Rows from block 2 of the text encoder, named by matrix and row number. Rows with one number belong to one attention dimension. Each number is 128 + 32 x the weight over the matrix's rms, rounded and kept within 0 to 255. All counts start at 0.
# v: attention value (text_encoder.blocks.2.attn.v.weight, 320x320), inputs 0-106
# proj: attention output (text_encoder.blocks.2.attn.proj.weight, 320x320, transposed), outputs 0-106
v.71 [127 129 154 123 152 104 164 155 172 125 134 145 105  96 174 137 148 116 113 205 134 107  79 136 137 142 109  79 107 129 130 153 128 196  85  96 157 181 122 130 112 129  83 136 161 145  73 100 149  92 114 110 156  76  93 128 133 124 133 116 108 112  70 129 140 126  68  99 101 123 130  57 156 158  58 130 159 134  91  52 150 126 184 162  70  91  95 187 128 149  71 142 195 138  66 101 133 157 124 111  92 155  94 154 190  63 168]
v.72 [ 70 156 125 144 141 129  97 169  98 117 112 114 124 140  91 116 137  91 100 101 117 165 139 132  88 146 103 114 127 145 109  92 160 118 135  53  80 123 100 139  88 153 154 116 112 150 172 143 127 132  93 179 119 116 159 135 137 123 142 114 148  90 121 137 128  90 128 130 133  84  87 123 116 142 130 103  78 151 139 127 141 133  90 119 107 128 133 152 113  63  89 123 149  75 128 135 139 122 159 134 164 110 140 112 105 137 110]
v.73 [141 106 136 155 110 122 131  97 102 102 147 135 134 135 123 157 154 164 138 177 123 107 144 149 117 107 130 175 130 135 147 143 118 153 127 106 141 125 129 167 144 112  94 165 141  92 113 123 151 121 122 101 192 145 149  95 145  64  91 148 126 129 107 141 129 139 104 129 112 105 161 168 122 123 109 135 140 141 161 122 139 116 134 172 100 111 140 191 151 162 152 112 107 117 174 156 115 135 150 109 112 119 120  89 130 142 157]
v.74 [ 98 173 115  68 133 148 167 127 154 143 120 125 139 141 148  98 136  68 173  66 148 171 135 141 108 107 143 121 133 178 171 102 135 112  51 168 110 110 155  62 110 138 140 160 105 147 156 108 134  90 161 158  93 148 138 181  93 182 206 108 126 143 137 124 111 162 167 150 147 120  92  63 114  93 160 133 116 124  88 125 101 102 100  90 157 132 110  37 166 124 146 154 137  94 153 122 152 121 101 121 159  99 144 178 163 178  74]
v.75 [179 121 119  97 179 154  66 152 160 162 123  81 163 148 132 149 138 105  66  76 100  83  78  60 164 180 121  87 146 119  72 116 161  98 133 174  80 119  99  77 118 116 193  75 130 133  67 169  69 172 123 106  69 118 134 155  61 164 166 102 106 126 125 139 111 143 103 138 133 163 113 103 136 138 133 113 158 117 147 120 101 164 134  91 161 122 157  63 115 129 134 119 126 150 126 144 168  98  80 163 136 173 116 153 126  76  85]
v.76 [149 160 129 112 158 123 140 112 171 143  86 149 114 124 170 100 138 152 156 146 112 146 145 111 170 161 141  78 136 140 119 173 142 160 122 148 175 153 120 115 129 115 161 112 100 171 129 133 145 129 145 162 141 150 115 117 134 174 129 107 120 136 132  76 120 128 184 157 153 121 114 124 137 133 154 103 116 124  75 126 119 138 177 118 154 139 113  76 154 107 138 141 177 139 128  64 134 147 125 120  97 172 122 163 157 109 104]
v.77 [129 152 126 188 112 181 121 135 137 144 125 152 136 128 152 160 140 166 150 157 104  99 160 147 161 159 152  96 150 104 132 128 190 143  80  57 131  90 102 122 133 135 106 116  89 145 126 146 143 101  72 136 145 183 122  94  95 119 159 107  87 141  79  89 115 139  89 108 133  78 108 147 135 157  75 118 123 104  95  96 117 164 118 148  79 108  92 172 169 110 191 141 132 130 181 105 125 135 168 125  91 153 143 145 192  92 110]
v.78 [107 158 113 176 104 175  82  97 135 160 150 144 122 143 123 116  87 103 132  83 130  88 146 141 120 139 181  94 144  71  67  95 120  77 118 124  96  53 102  98 136 120 137  72 102 108 150 136  58 122  60 122  86 157  93 144 102 127 158 123  72 141 142 106  99 140 118 158 147  94  93 112 140 115 117 116 164 100  95 150 113 163  96  97 124 161 137 100 126 119 140 105  91 103 136 144 188  95 166 120 153 150 172 154 114 101  75]
v.79 [ 93 130 165  94 153 170 131 152 134  90 127 182  91 145  95 100 108  65 151  99 129 118 120 171  92 119 110  87  76 111 118 118 105 125  81 146 122 157 122  96 136 120 109 122 140 118 105 131  81  94  88 121 137  99 123 168 157 139 143 102  71 123 116 172  64 164 134 138 107 160 108  35 181 100 127 124 124  87  62  79 156 162 115  96 120 110  74 102 112 146  51 177 148 112  59 141 171 107 113 122 106 128 149 160 177  28 121]
v.80 [109 103 165 107 119 160  95 148  99  66 101 176 178 137  36  70 103 127 122  73 112 154 171 123 125 129 158 150 129  58  82  71 118  99 178  51 111  89 133 142 137 154  94 152  66  87 178 138 143 116  86 122 127  42 157  83 161 121 136 100 160 165 166 119 127  79  93  29 132 157  51 236 130 127 127 148 131 124 178 153 167 168  42 124 144 176 132 148  58 118 112 148  62 124 161 136 133 162 147 180 103 104 156  33  62 154 182]
v.81 [106 114  81 234  77 126  94 130  95 150 181  90  74 105  63 190 119 157  89 197  98  89 149 112 159 176 123 196 181 112 126 133 114  99 217 130  88  95 131 211 161 170 148  70 131 105 111 128 120 158 119 175 101 155 162  90 180 110  79 184  99  39 116 113 169  96 198 188 106  96 168 147  72 166 119  69  81 144 213 171 101 142 217 130 114 121 124 178 128 102  99  87 141 109 126 135  39  73 143 146 140 101 128  72 113  96  93]
v.82 [100 116  82 169  57 116 146 120  72 128 139 108 109 130  64 207  60  66 125  96 158 120 128 146  81  59 128 145 134 112 101 123  43  98 206 143 138  91 120 201 162 103  85 107 187  73 179 120  98 151 123  96 121 107 103 150 188  49  88 149 170 104 140 176 145 157 180 137 170 162 170 187 113 153 182 186 117 136 189 235 157 114  86 145 112 118 144 161  76 130 175  65  97 158  88 188 133  88 151  66 124  86 141 144  49 220 118]
v.83 [133 141 140 169 190 149 107 145 179 151 106 112 140 151 168 166 140 134  92 115 138  77  95  96 144 153  98  23  87 139  60 140 174 127  82  84 118 103 114 112  81 125 133 109 142 172 110 131  87 158  44 116 138 107  75 139 106 113 130  91 102 161  74 127 110 117  62 134 114 108 115 126 162 163  82 122 147 130  61  78 140 160  88 132 105 121 150 143  92 112 162 112 158 145 123 139 171 143 152 113 119 199 139 184 150  66  99]
v.84 [185 103 128 173 124 163  41  99  89 110 114 104 155 165  78  80 114 192  77  81  95 127 149  78 164 139 171 136 130  65  44 101  92  59 255 127 134 107 112 148 152 104 163  65 127 126 149 188  78 182 115  82 128 138 110 137 105 109  72 124 122 146 205 145 119 104 120 111 141 184 128 202 139 129 147 129 153 115 156 198 145 152 115 114 142 120 176 123  44  92 156 140  57 201 132 144 138 136 150 173  92 169 157  89  38 130 118]
v.85 [ 54 126 140 170  94 124 120 169 108 121 144 104 108 101 114 158 131 118 109 197 134 132 135 142 117 173  70 167 165 120 142 120 175 131 152  49 126 113 102 192 106 169 142  93 105 128 178 128 132 113  77 205 133 151 194  82 181 110 112 133 117  64  79 116 160 100 114 147 102  77 133 116 100 162 122  69  72 144 139  96 125 138 180 141 104 127 106 170 138  97  86 119 197  79 113 137  91 107 160 137 137 107 126  92 148  83 131]
v.86 [137 123 161 109 119 139 117  76  99  68 120 178 128 129  84  42 123 136 167  93 102 179 157 151 112  90 173 165 125 111 118 128  48 151 165 149 165 178 149 127 149 105  67 143 115 111 123 134 112 122 160  90 177 120 131 128 161 135 122 120 120 171 179 141 125 137 175 121 145 174 131 155 121  86 169 157 148  97 151 174 173 131 129 110 152 107 121 117 116 184 127 168 116 132 137 115 130 159 123 129  98 119 151  93  97 136 152]
v.87 [135 146 140 161 111 172 135 151 137 120 154 154 128 121 150 128 130 151 158 130 126 125 139 161 127 120 122  77 112  95 132 120 175 138  77  50 105  88 103 115 113 146  97 133 106 127 141 123 122  83  79  97 140 129  76 119  84  84 166 118 106 160  86 103  95 113  40  94 113  82 101 169 172 141  76 164 134 103  64  68 137 143  76 169  70 135  85 173 131 117 160 149 109 125 142 141 146 155 181 132 127 134 148 148 168 146 134]
v.88 [149 102  81  97 141  87 191 146 113 125 165  59 140 159 130 233 153  73  87 131 175  88  79 133  81  75  94 147  96 194 182 123 102 118  93 190  91 141 163 123 122 122 123 151 185  76  70 103 150 159 197  67 101 110 117 147 117  91 121 139 176 118 112 196 156 156 110 145 107 159 181 147  95 101 133 159 149 143 187 160 103  60 103 179 122 117 187 129 135 165 154  88 109 153 133 174 123 100  93 114 204 111 102 165 120 173 115]
v.89 [120 139  94  92 159 119  86 140 130 157 127  46 142 134  70 128 144  98  49  72  92 117  69  73 151 181 156 167 163 174  79  94 124  82 189 180  75 126 149 114  91 161 181  91 120 148  69 147  85 204 164 155  46 126 161 167  94 196 151 122 123  85 155 142 150 107 179 162 114 160 118  79  60 131 163  80 117 118 209 191 104 112 169  64 180  87 193  57 120 110 100 107 143 136 143 131 100  80  85 186 166 145 106 125  88  81  73]
v.90 [152  98 111 107 118 119  97 121 108 160 136  89 173 139 125 144 155 192  96 139  96  77 126  87 187 158 149 195 178 125 131 127 145 124 159 112 109  64 128 121 114 176 111 201  91 107  97 142 158 152 136 145 122 145 188  99 103 120 106 141 165 159 121  92 168 106  99 116  94 114 134 192  82 152 100 130 140 143 215 128  90 129 127 156 169 138 177 153 134 169 191  91  93 135 231 142 134 118 110 161 121 120 123  42  89 154 150]
v.91 [156  90 110 131 161 129  90 121 110 151 112  88 151 147 104 140 156 154 103  93  96 109 118  73 160 132 128 148 139 147  85 134 125 101 159 128 118 121 134 153 118 155 128 148 145 152 107 145 125 194 151 122 140 123 138 140 114 107 108 132 159 136 121 130 139 105 162 126  99 133 146 192 104 156 167 140 103 138 185 189 134 129  87 137 172  97 161 138 106 122 196 108 119 148 182 134 122 128 135 138 104 135 121 106  83 138 111]
v.92 [ 69 143 156  91 148 126 153 142 116  82 129 129 127 153 132 123 161  66 128 115 136 142 102 172  48 112  44 145 100 178 175 117 146 154  65  91  89 147 125  79  83 131 133 162 138 119 151 118 130  86 122 153 126  83 184 138 173 113 113 103 140 111 104 181 120 158 108 150  99 156 126  75 155 108 126 125 108 178 109  68 133 104  90 121 121 123 150 148 119 151  65 128 162  76 108 159 172 114 119 121 184 103 122 106 132 103 133]
v.93 [123 141 102 124 135 130 100 105 120 133 144 108 127 158 104 139 144  94  97 111  99 106 111 116 123 147 142 157 153 132 125 120  96 127 171 181  95 107 123  90 121 121 162  80 131 111  94 139  94 157 138 136  78 153 147 148 124 151 129 117 106 114 151 126 125 153 182 204 140 157 132  85  92 105 153  85 120 127 149 160  94 125 163 101 162 121 163  74 133 139 104 102 133 123 144 149 134  63 116 148 178 132 142 136 132  84  48]
v.94 [174 102 117 141 146 139 111 133 108 131 154  98 168 132 117 215 161 117  98 111 114 107  99 106 110 124 110 116 145 139 138 109 158 113  89 115  82 135 110 140 131 123 147 113 168 101  77 144 108 167 128  65 114 134 137 121  87  93 158 124 121 105  93 175 109 136  75 109 139 128 129 168 115 134 127 143 111 126 162 137 124 124  89 152 107 109 143 148 143 141 165 125  99 141 165 159 117 101 122 135 138 126 112 132 148 135 121]
v.95 [136 137  94 178 101 132 110 139 128 164 158 131 114 110 148 195 112 139 133 144 159  90 131 126 135 138 120 107 146 107 121 112 155  77 110 121 105  95 113 165 155 125 149 100 132 105 146 119 109 123  98 129 106 182 115 126  90  85 124 171  98  93 123 143  97 155  86 140 146  67 137 126 144 142 109 118 143 127 114 104 116 131 131 123  85 150 127 143 152 112 149 102 101 123 115 170 105  95 133 110 134 117 137 136 141 147 119]
v.96 [ 82 140 106 131 118  98 159 151 132 126 114 151 117 101 122  84 113 174 124 245 138 105 148 162  71 187 119 134 170  75 170 151 152 152 154 144 170 110 103 128 101 138  53  97 172  87 126  92 120 116 105 150 150 141 110 112 163 147  86 159 136 137 104  87 150 133  94 132  86 102 123 138 173  91  94 122 183 175 196 131 137 160 167 212 159 111 138  80 116 123  58 137 114 178  55 135  64 134 131 170 137 171 157 112 234 101 152]
v.97 [112 144 170 159 149 121 166 116 128 131 170 161 100 175 157 136 126 149 165 136 118 149 127 149  70 140 142 167 103 133 155 134 131 105 132 138 186 144 127 111 148  60 121 121 167 101  99 167 124  87 160  72 182 132 125 126 135 113 142 102 101 160 176 137 163 150 132 150 128 172 169 127 126 151  67 118 117 141 128 122 153 133 113 155 122 102 129 118 124 115 150  96 139 182 148  71 153 125 142 114 113 105 123 186 160  86 132]
v.98 [ 98 164 119 199 164 136 108 114 152  88 142 171  48 240 117 173 107 103  95  81 122 137 147 140 100  99 131 123  64 163 140 123 107  91 124 119 155 120 134 116 171  70 117 135 139  93 152 137 158 143 153  98 152  96 117 110 172 114 123 114 134 172 170 165 147 148 133 134 112 196 130 138  98 128 116 108 135 113  75 112 133 134 149 125 121 119 114 147 100 142 162 115  67 129 114 106 121 114 143 115  88  68 108 138 104 137 116]
v.99 [131 142  81 147  75 164 102 117 101 142 136 136 100 138 149 130 116 121 117 102 137 149 164 154 141 152  70 121 137 143 136 117 100  67 145  25  92  69 121 130 118  83 138  90 122 113 130  45 110 182 102  84 125 134 155 166  93  95 176 142 118  83 143 127 153 175 111 115 134 101 155  56  97 175  58 134 145 145 168  96 174 152 119 145  82  87 117 187 124 131 154 114  84  65 123 102 153  87 166 170 160 134 171 116 121 117 149]
v.100 [179 114 146 157 167 137  54 150  67 122 197 169  97 116 162  78 112 151  85 160 102 119  84 155 106 105  84 102 104 194 142 124 112 116 193  61  59 108  91 111 124  95  99 105 112  72 169  86  50 168 121  94 109 121 145 173 129 138  83 119 144  81 102 175  94 169 133 190 112 125 172  83 214 100  95  67 223 142 120  60  74 141 218 139 103  89 134 125 153 117  47 134  90 105  91 155 133 106 154 142 144 193 147 136 142  40 167]
v.101 [122 125 153 199 105 162 107 153 127 129 148 179 174 175 123 165 143 116  96  96 108  82  94  68 180  78 126 128 119 203 129 100  77 155 140 101 126 154 179 163  91  90 146 169  59 123 166 135 124 151 103 186 171  60 171  87 178 135 120 112 111  93 130 120 164 149 255 164 186 122  65 145 149 140 145  75 182 176  92 211  92  68 184  60 118 113 129 151  63 109 198 125 172 176 120  94  35 131 108 105  75 155 128  96  63  59  72]
v.102 [104 120 158 133 143 104 164 133 143 133 143 149 129 113 117  90 130 148 117 182 125 103 123 119  72 136 181 129 158  94 133 150 162 189 152 199 169 149 128 132 124 144 105 141 139 111 143 176 106 112 170 181 141 161 129 101 171 124  66 139 123 145 113 121 107 103 127 159 100 127 135 175 164  84 137 123 123 133 122 146 121 128 142 129 135 121 134  86 130 138  64 125 168 174  92 144  87 170 140 100 117 129 115 164 154  93 139]
proj.71 [125 197  88 108 119 141 146 133 157 184 148 137 124 118 164  90  60 172 105 164 161 126 106 202 132 232 134 156 119 104  83 117 133 145 150 181  90 137  53 128 205  45 100 127 128  79 158 173 189 103  89 121  62 166 124  80  74 167   7 140 194 140 154 101 169 187 166  67 155 115 170  72 154 137  50 186 249 123 103 136 192 180 110 103 130 110 139 105 141  89 118  61 106 117 123 137 102 114  81 141 133 111  94 148 125 143 153]
proj.72 [153 101 135 131 129 111 151 103 129  92 115 136 196 100 137 157 121 156 146  90 125 152 112  72 134  90 142  54 108 138 147 168 132 114 104 157 168 150  94 143  75 136 144  89 133 138  87 122 135 136 170 122 133 135 165 106  96 117 121 115 131 157 145 166 134 105 147 149  84  95 120  97 122 145 146 142 109 193 101 143 131 112 159 115 117 144 125 142 171 170 101 138 110  84  97 136 130 147  96 142  92 108 107 167 145 102 122]
proj.73 [ 72 151 150 123 110 144 184 128 131 184 112 120 128 143 124 140 148 119 141 143 104 135 179 191 117 182  64 139  58 113 143 165  94 124 119 161 131 116 148 146 112 110 115 114  92 140 132  81 205 126 168 125 136 178 150 123  96 177 130  99  95 126 149 121 143  96 160  67  89 130  78 164 143 123 142  94  90 159 119 147 141 159 164 157 136 127 132 136 103 103 162 150 137 146 189 130 107 130 154 153 160 182 143 139 118 127  42]
proj.74 [183  16  95 141 127 129  75 136 109  83 171 132 171  94  60 135  67 132 140 130 140 108 142  98 116  82 145  58 210 105 109  83 123  86 156  59 119 112 133 165 126 108 150 137 149 157  85 129  46 164  99 106 141 101  72 190 136  51 168 183  20  51 111 114 110 165 106 131 177 169 151 112 117  91 171 164 121 103 158 114 115 138  58  95  90  88  91  87  85 121 158 164  86 137  71 164 101 123 108 153 125 123 158  74 161 106 161]
proj.75 [175  72  89 125 117 114  70 159 114  72 129 118  66  92 144 118 141 145 112  64 154 133  95  20 162  90 213 191 197 166 135  88 126 118 139 120 129 121 120  93 108 217 150 128 165  82 100 147   0 106  89 144  85  94  96 118 177  72 186 145 162  71 125  95  94 152  98 211 124 120 207  82 119 141 114 170 176 101 199  97  88  86 107  89  98 165 133 112 166 196  76 137 124  74  60 156 180  69  68  47  76  37 114 145 134 156 128]
proj.76 [153 183 118 112 157 103 111 120 145 102 139 111 113 125 157  89 116 124  98 140 192 129 114 113 107  98 153 160 151 105  54 105 152 123 164 134  90 149 128 101 158 118 107 150 149 155 157 162  85 124  65 166 146 134 100 182 133  98  99 164 161 159  88 131 119 215 164 156 115 136 153 139 122 125 136 157 192  93 116 114 159  69  72 102 137 122 112 108 100  97 133  96 175 174  83 150 149 114  97  96  94 127 131 105 116 149 201]
proj.77 [125  78 132  93 138  86 172  83 159 145 119 162 121 128 140 119 102 145 141  83 139 112 122  54  90 149 135 153  71 110  78 169  89 171 103 219 124 116 104 183  82 103 127 126 133 143  86 108 113 137 127 161 158 157 150 160  70 140 120 126  97 128 131 132 116 131 202  94  61  56 103 137  88 103 195 145 135 141 171 155 178 124 195 121  97 135 122  97 132 129 151  91 147 167  99 142 136 127 101  88  44 155  98 150 126 119 172]
proj.78 [151   8 143 115 126 139 151 116 125  96 131 142 132 148 119 134 146  79 130  73 104  97  52   0 148 120 175 129 164 144 131 145 115 172  93 141 147 131 140 173  85 130 184 116 177  71  72 154  57 119 122 123 128  77 179 100 178 140 186 110  86  83 126 108 103  39  76 140 157  66 140  92  48  96 153 119 105 113 195 114 127 183 171 119 121 156 125 100 184 189 108 121 123 119 120  97 183 146 136  71  43 100  78 161 133  76 197]
proj.79 [109  76 119 129 159 153 193  98  77 124 149 145 109 125 100 130  81 116 115 151 112 108  57 131 136 170 147  64 152 183 157 128 164 123 119 119 136 137  74 149 136  75 171  98 198  39 118 169  78  96 196  58  79  87 127  84 126 159  99 115 174  74 145  99 145  69 162 131 193  98 187  46  94  97  48 124 162 160 187 109 183 202 148 100 126 100 101  84 180 149  96  96 124  93 141 126  89 125 144 162  74 100  58 118 163  88 201]
proj.80 [113 102 161 176 171 105 191  96 116  98 112 137 138 113 123 255 209  91 159  74 110  88  84  74  79  48 156  69  54 166 150 144 175 182  82  58 200 103 151 121  53 204 137 138 104 201 145 175 184 168 199 136 206  43 164 100 139 151 103 121 225 200 116 229  90   0 104 139 129  11  60 170  76 175 154  95  29 177  43 134  91  19 197 193 148 132 186 167 144 123 130 123 185  96 118 136 114 234 198 220 118 147 124 102 136 141 194]
proj.81 [104 189 229  77 164 105 134 131 114  87  57 145 124 154 169  32 121 142 138 164  42 220 193 142 156 101  66 154  85 157 184 210 116 116  90 216 172 167 106 187  84  76 130  84  89 108 123  41 116 153 154 154 155 200 236 146 101 156 190  70 120 200 164 120 147 186 143 163  54 160 121 115 142 151 169  59  61 190 157 141 175 179 215 157 148 174  93 126 153 210  79 144 149 112 185  87 183 129 139   8  96 182 129 184  94 102  80]
proj.82 [ 70 146 184 145  94 190 139 169 120 117 142 119 144 174 105  98 186  96 158 115  62 143  95 183 202 167  96 147 106 163 218 122 135 157  72 142 126 130 204  32 124 155 167 116 144  75 178 111 190  65 204  81 104  87 158  46 168 207 187  41 114 140 178 151 118   0  91 147 181 178  72 235  97  78  66  10  55  84 142 133  83 255 104 126 190 162 143 153 209 182 121 148  71 120 251  34 141 128 227 142 171 102 127 142 119 102  86]
proj.83 [146 107 114 115 122 133 153 124 159 135 138 114 103 113 184 119 131 146 114  74 166 114  32  79 159 161 180 174 165 154  73 102 133 170 111 192 119 144  65  66 151 168 150 104 193  69 105 201 100  61 119 124  45 110 129  67 110 137  69 100 175  97 126 126 121  76 156 139  99  80 155  91  98 121  75 187 212 106 151 125 149 155 155  74  99 137 146 116 208 141  91  78 115  95  85 116 149  94  84 100  65  38  40 160 118 108 180]
proj.84 [114 125 131 103 180  94 168 108 108 105 103 102  59 165 161 178 235  57 130 107 121 130  81  24 126  80 182 177 114 188 142 105 137 141 110 122 186 118 207  55 104 252 135 130 120 138 155 157 115 105 131 171 159  54 146  98 214 147 155  76 244 193 102 144 109  49  95 193  93  82 121 150 105 132 122  74  91 113 111 114  58  66 173 134 158 165 163 192 139 178  65 144 209 159 187 110 187 149 157 101 122  97  80 120  99 150 141]
proj.85 [109 185 166 110 138 105 156 101 147 121  63 145 162 108 155  82  88 196 138 143  82 197 131 129 116 119  89 105  61 135 150 192 124 126  77 240 143 158  40 174  65  76 120  75 121 125  98  64 126 144 193 137 132 208 208 157  35 154 136  96 153 184 168 170 150 170 213 132  43  90 108  77 141 136 158 135  92 209 122 156 203 147 204 129 104 158  95 134 171 163  97 117 125  95 117 130 131 131  98  94  78 145 125 197 142 116 104]
proj.86 [101 139 151 130 176 137 176 106  83 131 136 117 120 158 110 165 175  52 148 167 128  95 143 162 107 133 118  96 124 131 142 148 177 127 150  38 167 123 186 119 130 114 136 130 115 153 167 147 165 141 162 111 167  81 147 146 182 161 144 116 163 132 107 119 129  75  99 121 182 136 104 135 103 137 120  67  76 147  95 111 111 120 127 163 160  95 130 158  83 112 148 132 189 162 187 124 124 182 193 197 170 184 141  75 109 124 140]
proj.87 [113  49  95 135 116 121 168  80 174 179 137 154 136 143 119 167 115 123 152  81 127  88  84  78  97 172 140 110  92 121  87 139  81 194  89 184 121 114 107 160  99 121 137 138 150 127  86 159 149 111 164 137 112 118 127  88 102 157 101 130 100 104 141 152 129  47 173  69 104  42  87 141  92 102 144 144 131 131 135 155 134 135 188 126 106 133 148 107 155 106 141  91 115 138 105 129 106 153 120 148  82 111  74 154 120 119 182]
proj.88 [137 116 117 154  53 214  41 219 121 171 147 110 118 121  96  90 129 151 137 132  83 121 199 238 195 174  84 152 172 129 185  96  89  99 122 101  94 110 157  89 175 156 128 144 127  84 132 103 163 118 139  67  52 147  90  85 132 110 174 121  15  36 154  90 136 100  44  97 179 250 128 171 200 150  78 105 127  77 154 135  63 226  74 132 138 117 125 135 143 126 135 195  21  74 160  97 110  66 151 143 235  82 177 113 138 150   0]
proj.89 [199 105 142 123 144 111  18 172  74  32 115 121 117  82 142  80 124 130 124 101 113 176 184  73 170  27 186 151 228 168 170 109 170  70 157  74 172 152 127 114 116 185 159 110 125 123 125 115  20 168  77 147 114 109 146 153 172  30 217 147 139 114 123  85 113 205  53 248 143 197 205  66 154 186 138 139 117 131 149  93  73  76  97 109 110 158 100 124 131 227  56 183 133  52  76 148 196  94  71  34 115  87 161 120 127 133  78]
proj.90 [126 133 169 136 123 105  97 157 137  96  97 105 111  87 151 153 167 136 140  89 134 154 217 129 106  78 113 175 103 117 133 140 115 110 123  90 151  99 132 165  92 180 103 135  55 202 118  65 139 180  93 177 182 150 138 190 108  81 173 166 104 131 109 152 101 182 101 117  66 128  80 147 148 187 210 146  50 160 100 125 112  33 161 175  84 154 174 131  85 112 158 181 170 117  99 155 150 131 123 100 145 183 197 117 113 146  40]
proj.91 [129 155 161 145 127 111 105 154 113  96 121 102 109 110 149 129 171 123 133  95 137 146 167 126 148  80 140 176 130 151 145 118 139 119 132 103 141 121 158  64 115 205 124 129 105 148 148 113 127 115 111 158 147 114 111 131 156  89 150 127 135 139 112 136 101 134 112 180  89 154 107 168 133 153 131 109 100 129 127 115  82  75 128 129 113 144 156 145 125 148 115 159 151 126 134 121 154  98 136 106 140 116 140 108 102 144  61]
proj.92 [107  97  90 138 120 167 152 126 106 154 123 130 157  96  96 144  78 161 165 165 100 128 119 186 144 172 105  38 134 149 179 138 123  74 123 120 135 128  60 150 120  94 141  85 151  91  88 123 133 127 223  63  81 161 138 118  67 147 120 124 129  78 171 128 156 117 162 105 149 149 152  56 149 117  88 151 126 185 122 131 153 178 133 110  94  99 112 134 168 122 119 157  80  67 122 156  61 120 113 200 152 107 135 137 175  99  93]
proj.93 [149  92 152 105 135 149  95 162  91  79 102 118 101 116 136  79 121 128 124 130  78 159 140  82 172  98 146 149 194 159 162 144 140  94 138 110 151 150 119 158 113 123 154 101 153  86 103 108  40 156 115 117 124 123 182 156 156  98 222 122  88  80 132  78 120 170  77 181 143 170 178  70 128 135 134 116 111 134 182  99 136 167 139 120 122 138  86 115 145 191  85 168 133  84 117 117 185 100 112  44  84 105 141 132 139 101  97]
proj.94 [118  71  96 135  68 151 110 146 118 159 118 142 100 122  97 132 144 142 148  64 101 123 154 102 148 156 138 141 101 139 167 145  74 137  98 162 125 109 149 119  75 186 141 126 114  92  98 114 102 105 169 123  94 142 106  92 124 122 188 130  81  74 163  97 131  88 121 143  96 127 120 148 150 118 129 112 120 134 189 152  82 149 153 129 102 144 137 131 146 166 127 160  87  98 122 140 130  85 114  98 132  85 136 160 123 160  44]
proj.95 [103  90 124 123  97 124 140 125 153 157 120 161 126 157 112 122 135 128 122 109 102 158 116  84 124 152 121 155 110 120 133 147  74 164  94 206 120 128 139 158  86 125 142 111 142  95 102  91 108  96 130 139 120 163 124  94 119 148 147 102  80 133 159 104 143  93 143 109  93  97 105 154 120  83 140 119 111 106 185 153 142 193 159 114 128 151 121 107 150 153 143 131  96 144 143 107 138 118 124  78  95 116 105 176 125 112 115]
proj.96 [139 194 102 106 134 140 150  89  80 106 109 171  97 114 134 140 149 220 154 169  94 139 162 155 141 113  75  97 105 170 124 142  77 142 165 181 123 152  82 120 125 143 128 133 151 112 102  70 122  58 125  85 160 182  94 116 134  90  97 159  92 135 158 108 174 175 177 142 102  75 113 146 209  89  94  96 168 108  89  90 126 117 115 143 129 132 126 110 104 101  83 115  97 123 170 145 133 135  99 168 198  90 230 111 154 146 153]
proj.97 [134 109 143 114 138 148 116 131 141 120 130 128  98 130 138 128 133 161 125  73 120 106 121 143  78 114 136 144 156 107 153 103 100 110 108 164 159 144 113  91 136 140 158  91 152 143 112 113 164  77 164 114 110 123 127 121 134 127 146 121 130 136 151 148 134 105 147 119 110 166 170 128 116 131 109 149 104 147 137 126  97 103 127 138 112 142 121 141 146 126  86 110 140 147 116  93 140 105 129 137 161  70 127 158 165 128 134]
proj.98 [143  59 191 135 105 176 108 185 164 139 108 139 106 153 136 197 124 142  82 123 134 149 121 134 114  61 107 134 175 115 167  99 111 140 124  58 144 123  98 157 141 156 129  13 211 145 116 141 134 105 157 142 107 109  98 126 216  92 128 174 154 116 118 136 103 104 111  70 110 136 160 143 101 189 117 155 133 156 157 118 131  94 130 139 119 153  99 199 168 109 170 121  79 171  99 136  69  99 169 130 167  99 108 141 141 137 142]
proj.99 [ 84 107  66 143 137 126 182 107 120 108 125 129 110 101 158 209 133 157 113  84 103 117 111 125 113  61 160 110 132 155 140 118 146 119 109 197 167 133 105  76 150 102 124 113 207  95 121 121 153  84 172  85 108 151 169 119 124 105 161 138 142 147 145 108 107 131 157 145  71 106 169  59 111 135  89 196 111 122 131 105 156  82 125 167 100 139 178 128 200 133 123 105 150 132  94 107 114  93 146 135 118  93 117 159 169 129 112]
proj.100 [161 117 107  64 140 128 124 147  54 118 147 156 108  65 151 151 140 209 107  92 130 163 107 138 118 130 148  60 102 115 130 117 154 150 194 121 128 171 109 176 129  60 173  63 152  75 124 127 168  69  80  83 154  76 136 178 182  95 115 162 158 101 159   0 143 122 183 145 110 100 240  80 118 146 166 131 117 185 159 105 134  88 131  86 106 155 122 137 165 121 103 136 158 114 122  51 132 140 134  86 215  50 128  81 136 146 125]
proj.101 [176 103 207 102 130 132  74 171 189 132 179 123 175 169 124 129 140  73  94 124 167 169 113  87 139  97 168 161 182  31 104 119 121 168 203  34 130 145 120 124 174 114 143 108 156 219 120 108 114  99 139  87 131  60 138 192 153 140 142 104 149 130 128  98 117 133 110 117 161 166 157 134  95 154 137 116 134 115 160 130 165 184 128  69 107 136  80 214 153 174 135 150  88 171  80  63 120  92 163 137 126 129  99 167 127 120 135]
proj.102 [164 162 151 117 114 137 107 123 112 153 117 146 111 139 101  98 137 154 138 172 137 139 176 142 140 164  80 135 125 107 142 142  97 150 153 116 100 134 112 148 112 146 148 131 104 141  99 114 112 107 136 130 148 138  69 136 142 125 114 136  88 112 133 120 151 167 136 121 117 138 120 199 161 107 144  75 147 126 107 118 120 146 127 121 147 130  91 111  63 115 110 134 109 145 162 110 122 147  84 139 175 139 183 104 133 139 142]